Rows from block 3 of a small sound classifier, named by matrix and row number. Rows with one number within an expert belong to one neuron, the router's apart. Each number is 500 + 40 x the weight over its row's rms, rounded and kept within 0 to 999. All counts start at 0. Numbers have three digits each. After the name is the row's rms in percent of the matrix's.
Before each expert's rows are labels from the 100 clips, of 14976, where the router gives the expert most weight on average: "top examples" is what is common among them. Only what is clearly more common there than usual is listed. The data: acted Russian speech (Dusha). In brackets: how many of the 100, against the usual share in percent.
# router: router (model.blocks.3.mlp.router.weight, 4x192), inputs 0-95
# gate: expert gate (model.blocks.3.mlp.gate, 4x96x192), inputs 0-95
# up: expert up (model.blocks.3.mlp.up, 4x96x192), inputs 0-95
# down: expert down (model.blocks.3.mlp.down, 4x192x96, transposed), outputs 0-95

# expert 1
top examples: emotion: neutral (64 vs 35.8)
router.1 121:521477461532450512498480526474499567486550465567441536518555513441413543473474452489465542485494505478525512448471543458486554469549502502464529510451485488476455439475500494578494482506512470552503532488585469506477522536472568492474490488489556534478441586560502467472555509477560534449
gate.0 101:467402539515476521542506492517408518445498484497480442535453535490584511439490471444455492585446477549532510467502490491560510470508399449555534492567540488564596527530481540403549551478524462479491470574484461484457562483493531496473510561513548496471523494483468579483517581538409467525
up.0 109:514450464588443564527518517485452543451485466520402466589475534447557467456455441450417519578476454471549506432497466484509535435567404471502540514493504439550543464480436540445548533489555487543448496545527460479424517499480505444449530535553567530471540544473476542489557542519475495468
down.0 111:461524521513425500482538519522467545537541429476428466551538490484492483550552500550518524475469444516501540411495477460453581466572440512441613436435575516514578523477453452522447475529503503475436528500534536539517457501537477461493512449530538495444453509476506433511507510522515490547
gate.1 095:420502575463520441490522446563531490421500452508503488478524471503528442496394503499529465550548461586519520511512438489434455571489461466533479515471444542583486505506501562478525515518431527546511526458404460502496508458504461522521515506509466539469516461510515491479420503488452522471
up.1 086:442464566467500479498458525496523500432579435514490537518553519464479485492418461475523525484496442533452512496462443493443523539548472471524505548460472530545454419523488568499474541587453458584499536449446458486465474492463534492452490473542499546505510571527509485444460566481480550443
down.1 089:519497465512460458510617458560488551508506560518436500502480490472500510530505460538482455524545512514533499430444537567606518500489492479477453544506463502488438558449545508524583507446445545516444493486474539514554497473447443553413478474506477516489508498514499481547453464587509478503
gate.2 108:464517495411454451462472484515493493423542449570507516468535439488472513481489466498541532435508498529523509467472510475448487520465527500460485519475518547494455525553509549512486434554475478579485570383478546457496502461463512557465460531422517513442511510445543431448470520505496563465
up.2 099:504522427485426505496458477495474514476540504566483492482573421464509540462524430490572509442497511489508500464421567470506518461473515476488491545503547520459473539569461558509493457541482466527505501463500525413438500509452535528467468540431536500463483542437489452465496523452509545482
down.2 105:481510531422528473559465535481547467536589459493556525503486492555471532562450501434501538420520531522523543536517482485438489548521544491511473473450549531464461520494504493516456510537495512559505532460476553453534433466552504493502424500488471455543601459484594450465431557591456597507
gate.3 115:391475521496450469572466510563434515480500424529470434507534513489495528469462507443492501546480468606497528456508518474550512470531437469497537487518599540504560518485465476461477492492463478498492521502506511469531581494550542495496440599475552489522502468481539523469532581494448486529
up.3 103:448462530547444509563454504518438574489523437543465463519577529478424522462489500456500497554460462544490515443482515477558569464585440493483577469472594494505568489461491439486461535492475426535499520535534489517512578549544560472478474537504576484509455510502565523475556555464503487518
down.3 102:520563533499489499502472512480485447503509528526504548464543536550467489561416572453479511444590453453476481503554491481503467534546537482466474411497480505500528523451508479528514490492464510540530519391543584509492487544512532448512488496549520434516549442542538438538484497469561480491
gate.4 093:498477530534463520501499434491522519528416541461493466519491473462553481499534431564482474537472498493436465486449495582549510511465407501555479509541520482596574541548502574423496566502508505405532423541472464512485500423467497485481474471521534557513503482516477567517548532530448455560
up.4 098:496468498543449511489500431482530522543438515493492448530473475455536486484537433551474503506459506515451468481438513552499520486465439489527482493555524468542571536555499530408511555504534489395527421546469450496476489411485504502425471476511516570482520505534443571539552534576459466559
down.4 094:466506505483343466523494516531451564464498493456411466526534471530519506540469516466520577500472477506538521373453512438529530527516411544489523445472520512531546546474492529501499483533525451510434499462517526499540503464511537512449466522492569548443568483485504521475512570489536478560
gate.5 081:445480549497550524493560424525501479424485530473488492524510493510562441442495505488459491495555441560552537505442453525492436597439476582517438537494506481518456518499555540494516529524430551493500512463472502503511454545489477484517558547507444483460515473424533491487513470453480523505
up.5 118:534501532494521516493494545431562529503512491424512526542476529434478457546556456564492560453484499425412437516484445535439565512553528511534497508489455454554497479560435529456413549589534489535519488538475447536464432477454506483541509413550480588537475541481450512463487480496526481508
down.5 107:532532445484537505533485573468507466514493461515560495500444513523510512534464511510503486488506553441493473539556499441498449473544509426438559495480512475498522521510530496487570481532564504515453485498412489522490483472555490510490562464540474469459521471502425437541400534580441462525
gate.6 110:428441509510513502445498486507466476418514555543472497490534577493495595435460495504481492558498420551542537465494476534566464500537433515504534508529480504558562452472508518510484526462488501536560507546512459502535561584487557466500520455535463398501477469484523494496492522403470487502
up.6 125:455458514536495545478462498487482502449507542522470515533556560474517566452507496488481477545513451529505518465491469545567520484533473511516520527533500490557524461480499510531478531482497492523552498558549457499497527555451571435518505476545511420568462486483533513461531541420498473477
down.6 119:547552450545549531473528514484521488564465501491500549463521543503492474561490579546494511503521541470533485547491525535438462521498542497486469553509424474435484456423491448563506475479509501443466460538568440547500509540550445464603587494500442524506524504524478460557503430491549505517
gate.7 103:458508466510487464503514481568417509452506529518482487415550537514472567481458499492547483540447467537535509467574511472605509464534427522468552422522573544532551480490438464520549478407467483498487509466512473501559578503528511522534512533473557445481498495490575536534513494483507482543
up.7 101:444454461529539500455534531480489497414480554588482478557502513506509550434465480404428499540524502579572577503500571467566447453492402484508584513550448519537478482453526446536520429498540534490439487568521451463484506554474536491432497535511523456473470547540463491502536524490481525464
down.7 113:521519466505456507469452483486429505497511584531493506440537560474489508526470584538502529522535477450518431500534508499545487478524479468483530498524454475503513471502475476490542458444496438519549524481486534507501508512500499457517525485551517515468613545506506490524457498485519414501
gate.8 092:493505518487501504478483540554503400512499465468511496493483534522619429554508567496463429545494499516467482509598421552503523523450488440473495485522542500493486464512506542479487459500439562486481532519500541452505504495501516515572478564487522499541537480449523554462498527491508417471
up.8 076:485507506527548458482525446514560519477439569514544510474458502511501527480473487477485444499530577487479485545431561438511432547477515489540469491585409477550477547564529452473542528491515474500534451480473468567522465527504455559474497473454422541460534430522415510604506452488470491505
down.8 087:519476515539517540505470518478449508548509479469538478488536591492471533592499507520597531521474521454451419547569502548522532499507570500505454481497512453463493478480465453486491575434522430478534488566478528517524493551550506411478501497560477496553537487537548499577484453494521447551
gate.9 121:483413509469528495480539539518518511450558419489499520518482595460524470563404543496470468490517504512496528514569473545394507597522534530533416541487466502476443465516479525506497531496448494516556514506501518470514451508521524487522446530509420550576567496540491460450494512517486491443
up.9 125:554499545511580508519523497477556512544511503475543520497470499543493481569462560440504531436489533437456489577548513510449504598467587516519426477486474509433459529494501435530490507458497432528542485455546559508522484522560466504547424544464417517555531481557520496508551458528563525468
down.9 126:487443581530502489515517411488549529450485481510487443555470492539474457521406563434446544527497457527464504499465438464454483605536461518484555467427469492557544469476522492500479549512523452540520507506534465570529540523536547450472470486567512538382520484516448487517532533513486553502
gate.10 119:456521478547476537500519502514462495480464473531444447517558503559491494501454526519504452563540425543533558453527493554561496469542415523430548522464550504461544463434488433471466497433506546491440514531510492502490568541546531481503535560494501434482514485441527486561528503485503539514
up.10 128:483512482551472558544507512494482489475465477532450453560530461556488521463469483467462476519499447530515578442505543496552527458516424534438548477485578489455523491428510429499459486463527522499420495541542508488463566533533551491477494585484528402469513505452524509515569533513500548489
down.10 121:521450516544528512489459491432558466500539501520556512480517545552416515534389595481491549476570478477495506547529474506488470572577538501461506448489444492487549437475470469509491494425508436539555513482545506532496550535571552429492475499529443483474548474554508511503531537461522518431

# expert 2
top examples: emotion: sad (78 vs 27)
router.2 099:551460521492621526504561486498486454550474497441590458504444546551545415541499567510509492484509479449495506591517437583482506565466546552514434507505519479449509520529527473443498554492496504460513489547433531493506469536542428485522508533507418489514529435456504565515478452495485474517
gate.0 099:491554445508522463469519487541492474524464489490473531464583471521501492505485477515582461491531522499520478521483527543508527502464529528458492537468529569500463470469533445570497486472482528466513499495603461493551527564563449569555480541421483532460415476465523549566556419437588496544
up.0 104:516551459517541495481524487506510486545458475471491541498570466504504477536497509486570464479549526473504468546472515555497543509492552538450495529469513545468467510464526422567498503436482491468528487483603464511548543555574446556574498531425473539491439455456527552562556422447596525540
down.0 116:493471474468560484458562491512450518481504479528486555525487537445551489398510439466494488505454556505534494524442501454441463454486501495557525556501434494533472501531541535556591497521532536522491482526548446532457436491474429543442553461499517558469466556540435457515509444522530480483
gate.1 112:437504474502512485450517507481518460486460584494456550465528455520490536473511453543474444573513490575508537467505515496546456464489454499497562481540466537539574493464533469558479499508514553472493481570582486492481508538459536491505569417538500490462405510515445555561527505455486467512
up.1 126:542516529441467461526468504500461523523552418532552485514451495478494507487507496472511566444445541436503479535485540461457538496474554497530484456498525518465477533559443502458514498522506421539529575420457520509516516451501469568509435536426526524536564515501526462473489491549536521476
down.1 114:591474487547534512471535478476474477523496516442537482500492593520454495552507539594522443500469469406457496553513522493490490506553516527520509492512454472466538455492541450494543526424508451446492453549522457613539505518532450464463532461529451473474513463570494509582498463548501447510
gate.2 094:510491612470537450485485502470544470484535512518565526474521536523423467546488549485548532472531458455452493528561475490396450554505546480539430557479404516484474482521501512508472496569460463536536504507482539550544455504513496452503483421538446487504520546584481420492478489470501522461
up.2 090:542488520478544428512484571526538460521531410561557507479470519543497486515469518473513517491491535471482523575523523476416422523452564440524462535483454525455448533571489508495495429550468459507503525476524558513530461468545461508484400511475470530522526522571462421483531491555508521456
down.2 087:563534483462575517503492587513543472548495431488542577491506550442530442513476447518522499483537569450444551578540517547481506470526511508489520509506490517487514440435495486559530509493504588501485511523505428535495502485561428541538505458480537511576438433475513497514458453520473531494
gate.3 099:489471472498465492466568494512485535454515446583448479501464547439527535447445469494454515498502496529551484487464459495513507511547383500477510465470517490577500459532554541486570491467523494531561593455463488486508478495513498523450509517491558530455548428491525499528522519494469504537
up.3 107:500476560503491520481462503486489486472515567456496528502542492545520440498553547522511490553485456499487527482557503528527480496464557515532515544526469505451501496436487516506421505524490538485484462595552541482488555521457530425540484445544501413553480553524531508408500518478539494436
down.3 104:516536462485468528512460495524498483591460514488468529513546414534506488495593496540524544517503573504507524434489570500533519435452496450426533480504539508476555533471492437547466454510526553402453501513564529448478539491517531561472495504453522488499486483436514533526511497542521532525
gate.4 086:473518527602432529519478491497496546473479517549460509486592516499540443516494529513537428530542427500492505478531429566481528509502518457487425523475478485548526470437502506541471526467481435505527520461598575499466513492523495386495506518550481513501546524498482488537597490468543482483
up.4 092:552474591510489555502482495478498535512545480434533522550502581390515457544536489512496510492471479447463447497554409542446588521530519486535428434484500432552551488497465559490488574437516472480510488512493488510467482459488498460492502425540521502538547524506563535489495562541477474492
down.4 097:517553552514470522495445461522516510528482529521478543455489526505475461527506528512455447528543497453501548470567484522503435524438551453536470573496422466471497530487521483477498510559460531566470523489459604571488493485475497449489515436518472497528511479564511461559480508524489523454
gate.5 127:524408482552486542497610443458500483500517503506496391540466522502509451506524549540467514502503464471495444498501447540494527527528483495445504475482512447516556475526491513409531538469548464472514485532422468498459511476498472459434568472542459511439555534446472543492525530532461510546
up.5 130:517412491534497539497592427473488515500501507491503394531476516482506459506503536533496519514511464476501437502497416535495517523531469511483499514496501456526555467526491542404557534485522458486513484533374461505473500466505474458454594464535480519446563534458475542485492536513439503542
down.5 122:468512518468522456488498445502463475482474551435513484469456516543526483508463541469534486557490427501483481522553463456545432510504485483515517477519492571503554564508530502469528529484479477512497479495409525599548501515535511450506544490576477462444546474486515473532417529490464449577
gate.6 100:485421528508462503557521428511493550492484500492507418495511491505495499479456518453518529537536477509504479502553440427494435543529467473546515502485513492491568524465475573432579561500530473521516462487435477518483552464578474451467578457550538454457536497492493487487466590509425472526
up.6 110:462557470453501460447482545563466513457495510537463557428524568436501552497496504544524471519509496544563526464505522506498510449483452520510536515544486542506446402455519443561525416462457521479508556506520478488557543520478554539565495486460558495538474526550527485493470507487543463415
down.6 107:586498517576487602479520564417533543518569475549483484510579555472482430520515472539526489480555459425466562505540446541434515478538495505491512521427497422546527465468444463494453486463542521529522561515498526522387497482470462428472511422551522529526452497535546426548509466463529458438
gate.7 111:484526459435495474457458552521504483476567471575501475459490518456455566489493532514520515451574522508557550505547509508485461492514523547505494541495502526477440442508470512476502382578457474562514565450460533451531493511474544518557507502434507459547513485505544408420465484480513494400
up.7 107:455500523506458493546532450534468487533415574466452546509519450525575452453566451513456468558429481547490478451433524485564509451428471459517515478567503517532546568503529520550527540487496534421499446569585531502504501502461490489455469476510533537474488524514453594549560487473537465565
down.7 103:493448508505509508528560521508538531514532478478431456549492541566553420591398601493476487519487451510470546472555479501500518550551458487436499499436525515477483487451442520489477495503489524466476503522510535504507502535529474458508494598580468557461541471502475503503504473522523501505
gate.8 094:493507443505463472479522484522492565479513460556443474485477562429495581448462477520500502503552522512587479503495495503520497455548428526480487490473485506512474445516459491492620479449501471504559554448457449496530515505529481539496601510468555560437511488496486503553480478495546477516
up.8 087:487497465517445491508520464535505585510480448531450439493459523435515549477444484512491489524510537500537422468448472527509526507523458496502456498476523475526465446531463499471598493451496441492545531440450469471506546498531514529492528526474529569450523507483458560547503521511508489517
down.8 097:515516558533530520512532488425513512468493506456529491518467526457502488513479456490482535495454424466462475547440380510471536560522502557558448442454473483560551507509506554445476587540556462576526518460460479563456464469442442437527515448567505474537508489497530446477500509492499512493
gate.9 115:500545488437528499521533522505487530540485445472497540498485441440466495495547431522548563467456543506498472540478498483440567436491497535526518561459500563474510503534443561531503495586534484514504515486517456495479481442540450567566549498431579548496446572473488466470488448522554502461
up.9 120:475493525586463467477382480507527521488488504571504452443565544470504519465449548485522447512583485508493492497502482514512435526541462437547526526518454495584551491496502471464530504466460456529575511515477474563557539561540509470493479469525530506494479441589453453585523539435462463493
down.9 114:499545539568472516573473464515626562517460518457542451510582440478476451539479505483567528472519550527433480506473499493443526532479549502521455543528474507516446492506408517451493486538479431526510439463448486494484461440522498475522486518503525538559514511575506544491535545508490500433
gate.10 104:487511527470521360515579479540507473499479424520496511482497472597469489540477554515540485487511515482467464537523499451433508536486529509447497503456506602478488504506524426538502494456474507479469505456555499519590509528574423560493477525446443527450458501482440533584518411502567529557
up.10 105:490541491473493391527462491518514483535469517470474568441542431551457513535539529546558490504500545492447473493512536505526547492453562483469509480489546600463477496500487432559428490447447524470486490484579531468586543548512511536576445505459478517521451527492479521524524452458576505540
down.10 105:497430472479559471483604518521504511470505451510469516527532544489514512391471466442508521490462555534551550520446552448451495477500479574527522507520449523510479476462536508558580478536539534503452468525572424502509465505512444550433525504481530525442452504531438542518507440531547519454

# expert 3
top examples: emotion: positive (38 vs 18.5)
router.3 070:439531500459470495459531509504415488456516519462473487449469485458528551473553439532506455492498489557520464462525525500533497450512401530535523439554526531584560529515469536478503513476539502455535507517440448488513528426499524583521541498455551443484495444430548529517491510490490450551
gate.0 122:521501461502463519530536450510471554502445523486434494493486458476489591488507428477499548534439524513503453458479563430594479447486462483507519463555588492505523495480530474504569546480548437477479444530504423505452572455508534520534514508452546479461512492480486572521493512549508512535
up.0 128:544484465512454572490558483513426559473458485522433468515463523459490506466493435444440536516487490479562535429513529486578484445492421515531542510496560437494526514457513484458580542482546521492475513540469471514449579438499483506520531496474596466458518469468544519510471534553487502507
down.0 123:464494527459452505561458519526523543481524497473487555505496523427514509509516435471523443471502520531483509462501503511448506486493537509590458574538543534497417492515498557522501519530450545548502506493486493462513437505439537472507507507470535489601453518534526527464468560492435461447
gate.1 086:510462424593448527493532515471479479490442482565471462528447486576513528472420480482421510521543520506560537476501527474492392507517463437426472460481485472503496583523510462459527469453541528431474496506482506494470510532552496517470539532525513518473496441501450442564531517519506511614
up.1 089:530496454599468553530520560472484477480485505546480445506492486571471527465421468467454521495552483503582552475592533453500402491567441452415492444476504473523510576492495456466529448432565526482494509480483512507466484538569504486501544513543493461457496421508524443582520520494522512572
down.1 096:497568521476504459551505517531543513536521468524501511518476560468423532581502482545476489379515565480511504470509537483421526528486564529489475471482525519466439455474461415495434533496476560509436550447462529546539457487447501505482471437464444499565504523507544466550446472570475532463
gate.2 120:436473523496519469536504471555487503440532456559499507471541477572490503463360517408535496477525489546514566525483495495499469561509541539477466496450491581438482502473513493570533507493453493558517522411570500494556493539554497515490500565486496480498483459481523432478520487468486554458
up.2 119:548473502450488505500513532455549485561499526383506501556444497454552462554601477574466509515465564453460434504532468527461535474463529482528477517541486470495479492531511515454488504514532507427494454562482516465497424488509458471526491443521491530525537546522460534510520487536524420539
down.2 107:439474521464448447498505447612460576487517458512466489472575509451499491482452466489560519516468486555476508443476497523503550502496527525527489552498517556500510486523501518543487518462389448506563535512541517487585547518524521501487431557460524559497493499540534534488521472439556470469
gate.3 109:500430429499446470518441518515487498556523507514492459429541541491501629446500486544530484526508522502539469476476581480579460445521454461500544484581551493474543537592480470478513477507484468447495526528489471439493540565522597501511502529474504531495455524518452513566527537442517451565
up.3 116:531440462538450528449480482497446511496505512518457456434557561489516586449485478544524472578501475464566471442514565478591465458529429457504536479557559441493560517550498468437533487444474486460511515556453485456450576551517561466509526511498512495455493532505484542568490544463493455555
down.3 107:541528438499551517460459516453486453490537526562561527458426510455444550448551441530504525433493543435552508532463557490482533429505534524488529438541490454499443478569525485485507524491499473506552531448455482424474470516434520564461487465417489480534508538449554480489491508465488526494
gate.4 097:439422448399563414476507576532526473527522450494542486489413581499498575496477467525504502470467603575536487537508524488470459490494475483537485491539526538479488532531478512478552486565496477444492466503464434467553443526557520541513493496468449565503537490558445477572469518551455500531
up.4 092:485584548550462529528532485511488567452440560493421551496584451536507435492442519450489527545527441500457486456478507524500502523483518557468490537443466494527476460399516471570468498447515536553484520490542554553477541500454449449481504492546572493508494510468530524470515466449552549496
down.4 103:553444502549497521488503546484459490534569466428490458511524588495557435518487601523541492544479459455533489514579445537472492458519474471516563512501496461550543479534459523443539484527485501504512528545479486540462492464522477473506571500582518533478466521539483494478529494523496385462
gate.5 116:456484505438475486463443447516466550479519557462509494463560490395465535443523443517557539486478483530484437479451468517542526480503463534568527501521536523573536478541469588451511516528471427564540541513415417521509555460463556518524510452461565539505451541504542522466469548475457491459
up.5 123:452475523457450498468437448525452565463544540461472470492552527420466525470545429499543549513468461522498461441475442490544553474539450507567526512501561508586529464530476555440494535485472442560536550535433425505497535471442572506535503463470573529497427530486549540439485551477463450452
down.5 122:533471450532513517450513508447507517493538442567499447547547460432438522419556453571539535457523493477523529537420524521468549410514495539503598518492476485528498466534503488479522468478526457527539504518493452518472522512449494519477515431483555523478447527463499475491540492484533523480
gate.6 095:518506526478558496535499568501526496532534475478543577478473524488529435526495517478512546478497539490443490564487474567424557559496577488536450490478445507505492508535458510575463524508519493526531501472574529495507465515504422516536495484519523561575480478508494472502556430502575496477
up.6 087:516537489517478475446576429495466517436468542509458468507466466520494516506448506459452507472508523477460463465532485401534493522504438526460526444470536498567532534475453507446527514466521488549434570404468500522495545466479487556511501498493534495449510420480505475514504480540478538540
down.6 090:455532544521552471557480511509470486526417504484502476512505411531515521469538459474477495487444505532487488515464509473529507571465487573523456470501530503483515606510467509506458560527479457466523461482537503532549491492559500544575434530480494498524447404492575541532553475469495519540
gate.7 088:479543505529488555540534515512496567484517559446455504530555472485427507525556509511535463451526453553550487459503487514466520494529510603513491569532497490527456465436496476472448493533492536526443456514474519532495458459464536438503507479534480433510468566473573488490456477475482526488
up.7 089:515464457513544463504522499502504496536511432559519481458505530483504595459432485468506513509520528476506491568467553517512490504564478500471497453480481506436503515495550504536597500479538429486546508474564407485545544571593520553498538546464512550459500471529419472540563452481573520535
down.7 103:487504525476508461550448463500472472484507553449536484458494528570502532541435573431478526501474482535458429499502500471561503544567545529495433438551504536476543482470539507508512520461499467476536407461541514512558528520595555454481464524528501417488562483516507525493534544449460507536
gate.8 095:480547518438577464438462505530558452510493484572625554344518521504421573526450520537616450484541535526496490609534509516451461550475577476507465510491459539508448472514463488508523464493466516495546526468495491484539485483516501538507456453453443491541510472578509478568471504514473507477
up.8 092:479477493542446509526550497491510512474464531432386461617451465555629416486499528518349552527469474525468486435446505489555498498460398477460532476535501469530558514493513513498467518537535509477453473527536547505487531528492469462521496540555548549443553489411435503439533475488544482542
down.8 093:447432504505472474537477519510544482569479448441488433496507546512572486499475522516456401486493465503484450475453435540493530490607514489511492502475470493522590479570570521495505560492452468477530458545538430545549542591564559471498583516516439477463470477442438519554552526418506490554
gate.9 077:451504513452569514515528479519508534424471558459491524487508482472503494469557484483539462519466506548549508496444508508472412512408578529561383578606447532531446496481548534486503519530470540517477440537441509488504455436448420487468519482464427520536513514531487513525457501538415521452
up.9 080:516479472476470453515456557513515483544561430570530483506457497545514519498394519453454553444553528492489548519561549487533510500527497474478596455416556512430515525511440494526490484479504474488507563456557528476508546525554576542534431543468581443533506449496541463460545546503515532501
down.9 091:494518495470497508549468477478383472448501507510534498482444526538515520529453521435440489498505511511530430509491505483543493535569520517494418442490462501457527503481572527477540560493514467501539463465511532529538521503583493485426471564501475435454576476482546517492492513470445508563
gate.10 101:484489548437554451510493502516561480484479484445521534544433463477552475450514489476466525483462545530459482564432472516490505529416561534554480528567438555553487518522520585534487538587514454530478469482565465512508446487452472520489474459506498493538483489527473500445573521540496524461
up.10 089:485448466517431490430497498495452484485542532526478464440538556532481552545479532539527436505480473489546515447544574480474448516525440485471489477492537477461477500513534467441523495476485484454542533521464559449531478541512540464466506518485433485470578526559492490548491489445520439528
down.10 090:519605529480478518492514491504528513444499559468491515472498474459447497583502458505453566413458432482461510468452463541494585543497470596497473416426548460518525509434406486486465547571530502544493564381502515548498489437495461530538462508451531446478569435474625493501532516482510569441

# expert 0
top examples: emotion: positive (43 vs 18.5)
router.0 103:442540530481458455522427469554557472507431539498531504495514440553561487531505540479526498552495512579472490477508492449500404510448515411521498543555489538527502559482488516457512456525474538488433428511423561529493485449491504460484452465546482492535546524540438474518429578549401503517
gate.0 087:470448560469455477590473532511549533516550467472503439559512406547497502495470455461531595459431472533440518494529498437458523492519502511482533476489550572476552588470497517482433540541555497545481465480537550540487472451561502442442442482555543439477500501518509501462497550545478520508
up.0 070:510562494467526458498424546527498442524485426542571573421499486548480539592456545500557510491510522472465535533506517454433439504520543439419484491456526543527479541504494449552457449482476519503459523438501545526502503470545511540498432480510456524536542469524498441533451526525463576538
down.0 079:531507516540513567548556500426495516515464490458518445495470522530457561450510482483514565444516535490507498527491537419531468472549470571506489448520499427510524511477499503446553481496616459531495444528454494564458530480573469519475523484492513439445508438520521517553512489520495541507
gate.1 096:485461519521474511534543435528455570493490480438492417530543496446459502483489465473562475474481499509512440517494493470500458510497451582543469511511560527520513522497463575445551538533499446509520490465435427511490504452498478514506517560490516504515491492508537514500543499503502473495
up.1 092:466597521445460478503498416544489555511419541444510566466571445447425548550513493514605514512529510540463403501479484517530534525493532579545431517482510583550513476442423533545469513475464499506531498443501482521556548450483467514531488466476521500529473503515589558516439462474519492528
down.1 096:574496455574516611460498580434439535465489490564491498511570530417525511444523432529557503535507497449521509501516518566502515446507508498526485542493491428496496497503535490483488484447540483542556545575506501478432540496440488459544518486509586516570450497453548466458520482464525423453
gate.2 115:475536525484485534498472491485510462470512485531578542437543552516488457531416576509532489505588417484515511494514435578482448574551502522443498507424464538475509442456553512507470485508460501572531572451529542503526534534506514427525519488558470441509606483484547428469443518447470525457
up.2 114:506471479534474512551603507501488589533502497433405440573451456447482513447586401493470509468422544511480483450487550465515554442480485581544498477527540459503478533525426477488495544506560482485465481503475489486474465469503453514486492534457550567473438520462500546534550445565535438534
down.2 105:464512523499474422491524465577504554479488514506460490420572509530491545513430560479578485558524506554540510481541539463494487534504521513515451568513445560480469515448526477546566454488422504531470507482510545541576535557507492524490490539477476520464481481563454483578478453416555520478
gate.3 103:512521505515470546566460567501503515475567512540497478581483454532501458503502482426437566486514480519540582473546506480512495477508475486462530517490519482474462537447547457494475420494533533551467522505504587449464460480493528437494456547548562421539532509522562431437497542522469505433
up.3 107:550518476530533482478498581517518463521550443551510466457501494600471494556474557491490502470568516491567545490591530471507493516514491473435514501447515493417442504487510373498427419497491545528465585502477547480521506545546511504526472577478441458496494502490515467511439479501510514452
down.3 101:572540485508525558461502523470496510529471512514548513458454549508452509511520500529501551497499541446531460540566518454491479456504477488468553489516521448505524478473461467491535454495583453495471525514441451559446524413521468470593568455511502491480555501568520453525469522594485485541
gate.4 103:466432466518483452559491524521493522583501470490482453485549513479504529470536445543570458490485526519503454485497511481529511465541490488507544432489543535468590569569420446436513540501509470452518502527475438527551523541596519538523522485509484521457411481522438501577547493450518446577
up.4 098:404428460422521382453485552563474449512525496554496481454515551520493555468472509529522456477497493579583538496536529460506454468485472483504547482533528577494501539560473460460508484524428535493518575516472492496596495596555546532526460499484434477470458478573455461549467525437484466478
down.4 100:460476432517438465526473502468550515533489563444445481539473499505484556513514456502415513446405552536457505433434554530584525504462526520468495455522555528460445543501482459527445548523509458462508470465560493473558512544513552504555471569471465521532520510462487478525567504444529543514
gate.5 114:508472418562499473463506555542475480525537503543448454493473547523576546434507486512419460501506547507595550470523550491560447447474464478494516523542495443455451509537554482468563445480493529464476512542483548465489478599500523498516508536481497497506493512500489457524526482472528484528
up.5 115:524464453567518480461421554517486414505536518558515453481487546544549564485491545521438468521556523493574537493519556485542410480475467426474530499546503440458450550545526467443521430487474517473488503544437544491467523588497559492497482540511456486513509524498471451525500540476475504511
down.5 116:534553449474542483505500458482531471528432574552509566422492445529460557491486490519503495502506577468479491543483556486521455505458573475462504466517484518454463504481465411571479500454542499455512459456536494532480544516511479565573507470474460516510516482529471473593469476468542558565
gate.6 078:465541562507511552541599404526487594435466486470463528503543508461453436495460479468508505525511499535526495454458441515480495546491485566565468526456467503533465476449493507545494588517478530596492543461532530554494527480477438481472512452507545529496504530501567462491484488488476478466
up.6 071:475545584519516524525574401529492565435466474453454522521541486483479425498475470459500485530493489538516502443464442493457491539465497545572454525457460524544466492432495513529469608523477542588478527453530547558497514481465454486436491460514525512490500547518545443504474528483459487452
down.6 092:564556474527471531476525504510468481465491529578476602506481475514492503463541472546508421516492532435492549506536520438510469453434533477448534472524507490477414556506490477538504460468522553503474547480501561425457474479386447532451506472429453496489506501527519508534451462513563463505
gate.7 080:467453551478469522537457498503536519481527444494487477558527432476482462504509505542539524561509455573481483468555421516462562483513437456506529565467443519581542420469449516475444487495485519527496465592454489534464536450482548436460486424581525472506507551477488543462461562558436497497
up.7 080:513424530518496582551499464462488517515481509449525480536497502474508484473559490524521535497467459504469445500396504536496491521527447508545497509526525453494554568521534599420516569564532465464494441574425452491405483451473513427483540492573470528508521529433488529459454512497482517538
down.7 091:447428482445497389458483520539449490493600384516501455502481528475494497499467495527486512511526484538532507473570456510471536456574446491500585530471486565566533429539443469506496462501445478532521613515508467515586513522512553568533497508452538539482434509554470521440547514463502478442
gate.8 106:451560475449429422538504496517499560545501482442419509489551396522413514519530453546566536444498514538456483477472528431474501435513533541466526514467554627467503510481489478543463459540483483517464495401527517498554494461505483536536480521420516534502463513457524471460507472491549507559
up.8 111:523444500502582545477522549474498453451533491549571488470448582460540510442456501459463511499547496456572530574541481544515474516512440518538536474528425428559528490539498546450581534487522461521551546520480454522458484551516476471503581441526496476483520430525494477557500482480494490427
down.8 101:446420565471564473466419417530455431437473557484577498491501464519483552456492519445511474598465475550527522567508465504508440554421523486579498515560483539490510480528483530493545509513444474516551505535545502466488538487448575442446494455485494451497539552520495566499551562511428529444
gate.9 093:543455506519609527493548487403584498479515478510536484555498461536467465497420558502500573440558516458511510616502478522442445594478550533453450506520422493504464434509533498539504475521549458541512451463599472496511465524532451491495505510518447522460517463522446503514550422509595566472
up.9 113:508488501534480543472530469497440552471506485498456435463528531465473530451544478517507495542500475487551484468554479541577567456555428536503526430472556458511586449485548470447512559384523494496581541541447479494513579525565537512542557509470569454456454446449552529539515488472513436547
down.9 111:487473566525478486491435506489564529482540479529524433519467525524545467517416577459427502509548453484463493484516424549502530577541482465477489502434489469578506505551518516440477491491440452572569549476464561513507503534518548455493450505557526486524528455516505447466522564506482502491
gate.10 094:484546518505570496551489513436566497554433523455559534514488439493474500544549486538538516477523512516456438588450480567459485520452574562546399523521443542516493491501481529548476531518523469476509434487568484491501484469509463457520516466482430503537472513480500541536516476513497563527
up.10 088:510563494515539558561475500467580484519471523525549596518547469521518448571494454514522516499532506517470570527445494558412446513416550472508435531495497468503466553459431527569433520523507572482433474509480528514428441462465447488460444494515446533541521558448521445536448524539437570512
down.10 092:511509490511478473479445576538493553531506433537530454474521565484512518521457524505526515533572488493494501471613488498502458512566460433468516503442548514502480544455465475476487445472460510502466524524438554501537484471544531480537466517537530467523529493531536435451422565485449455510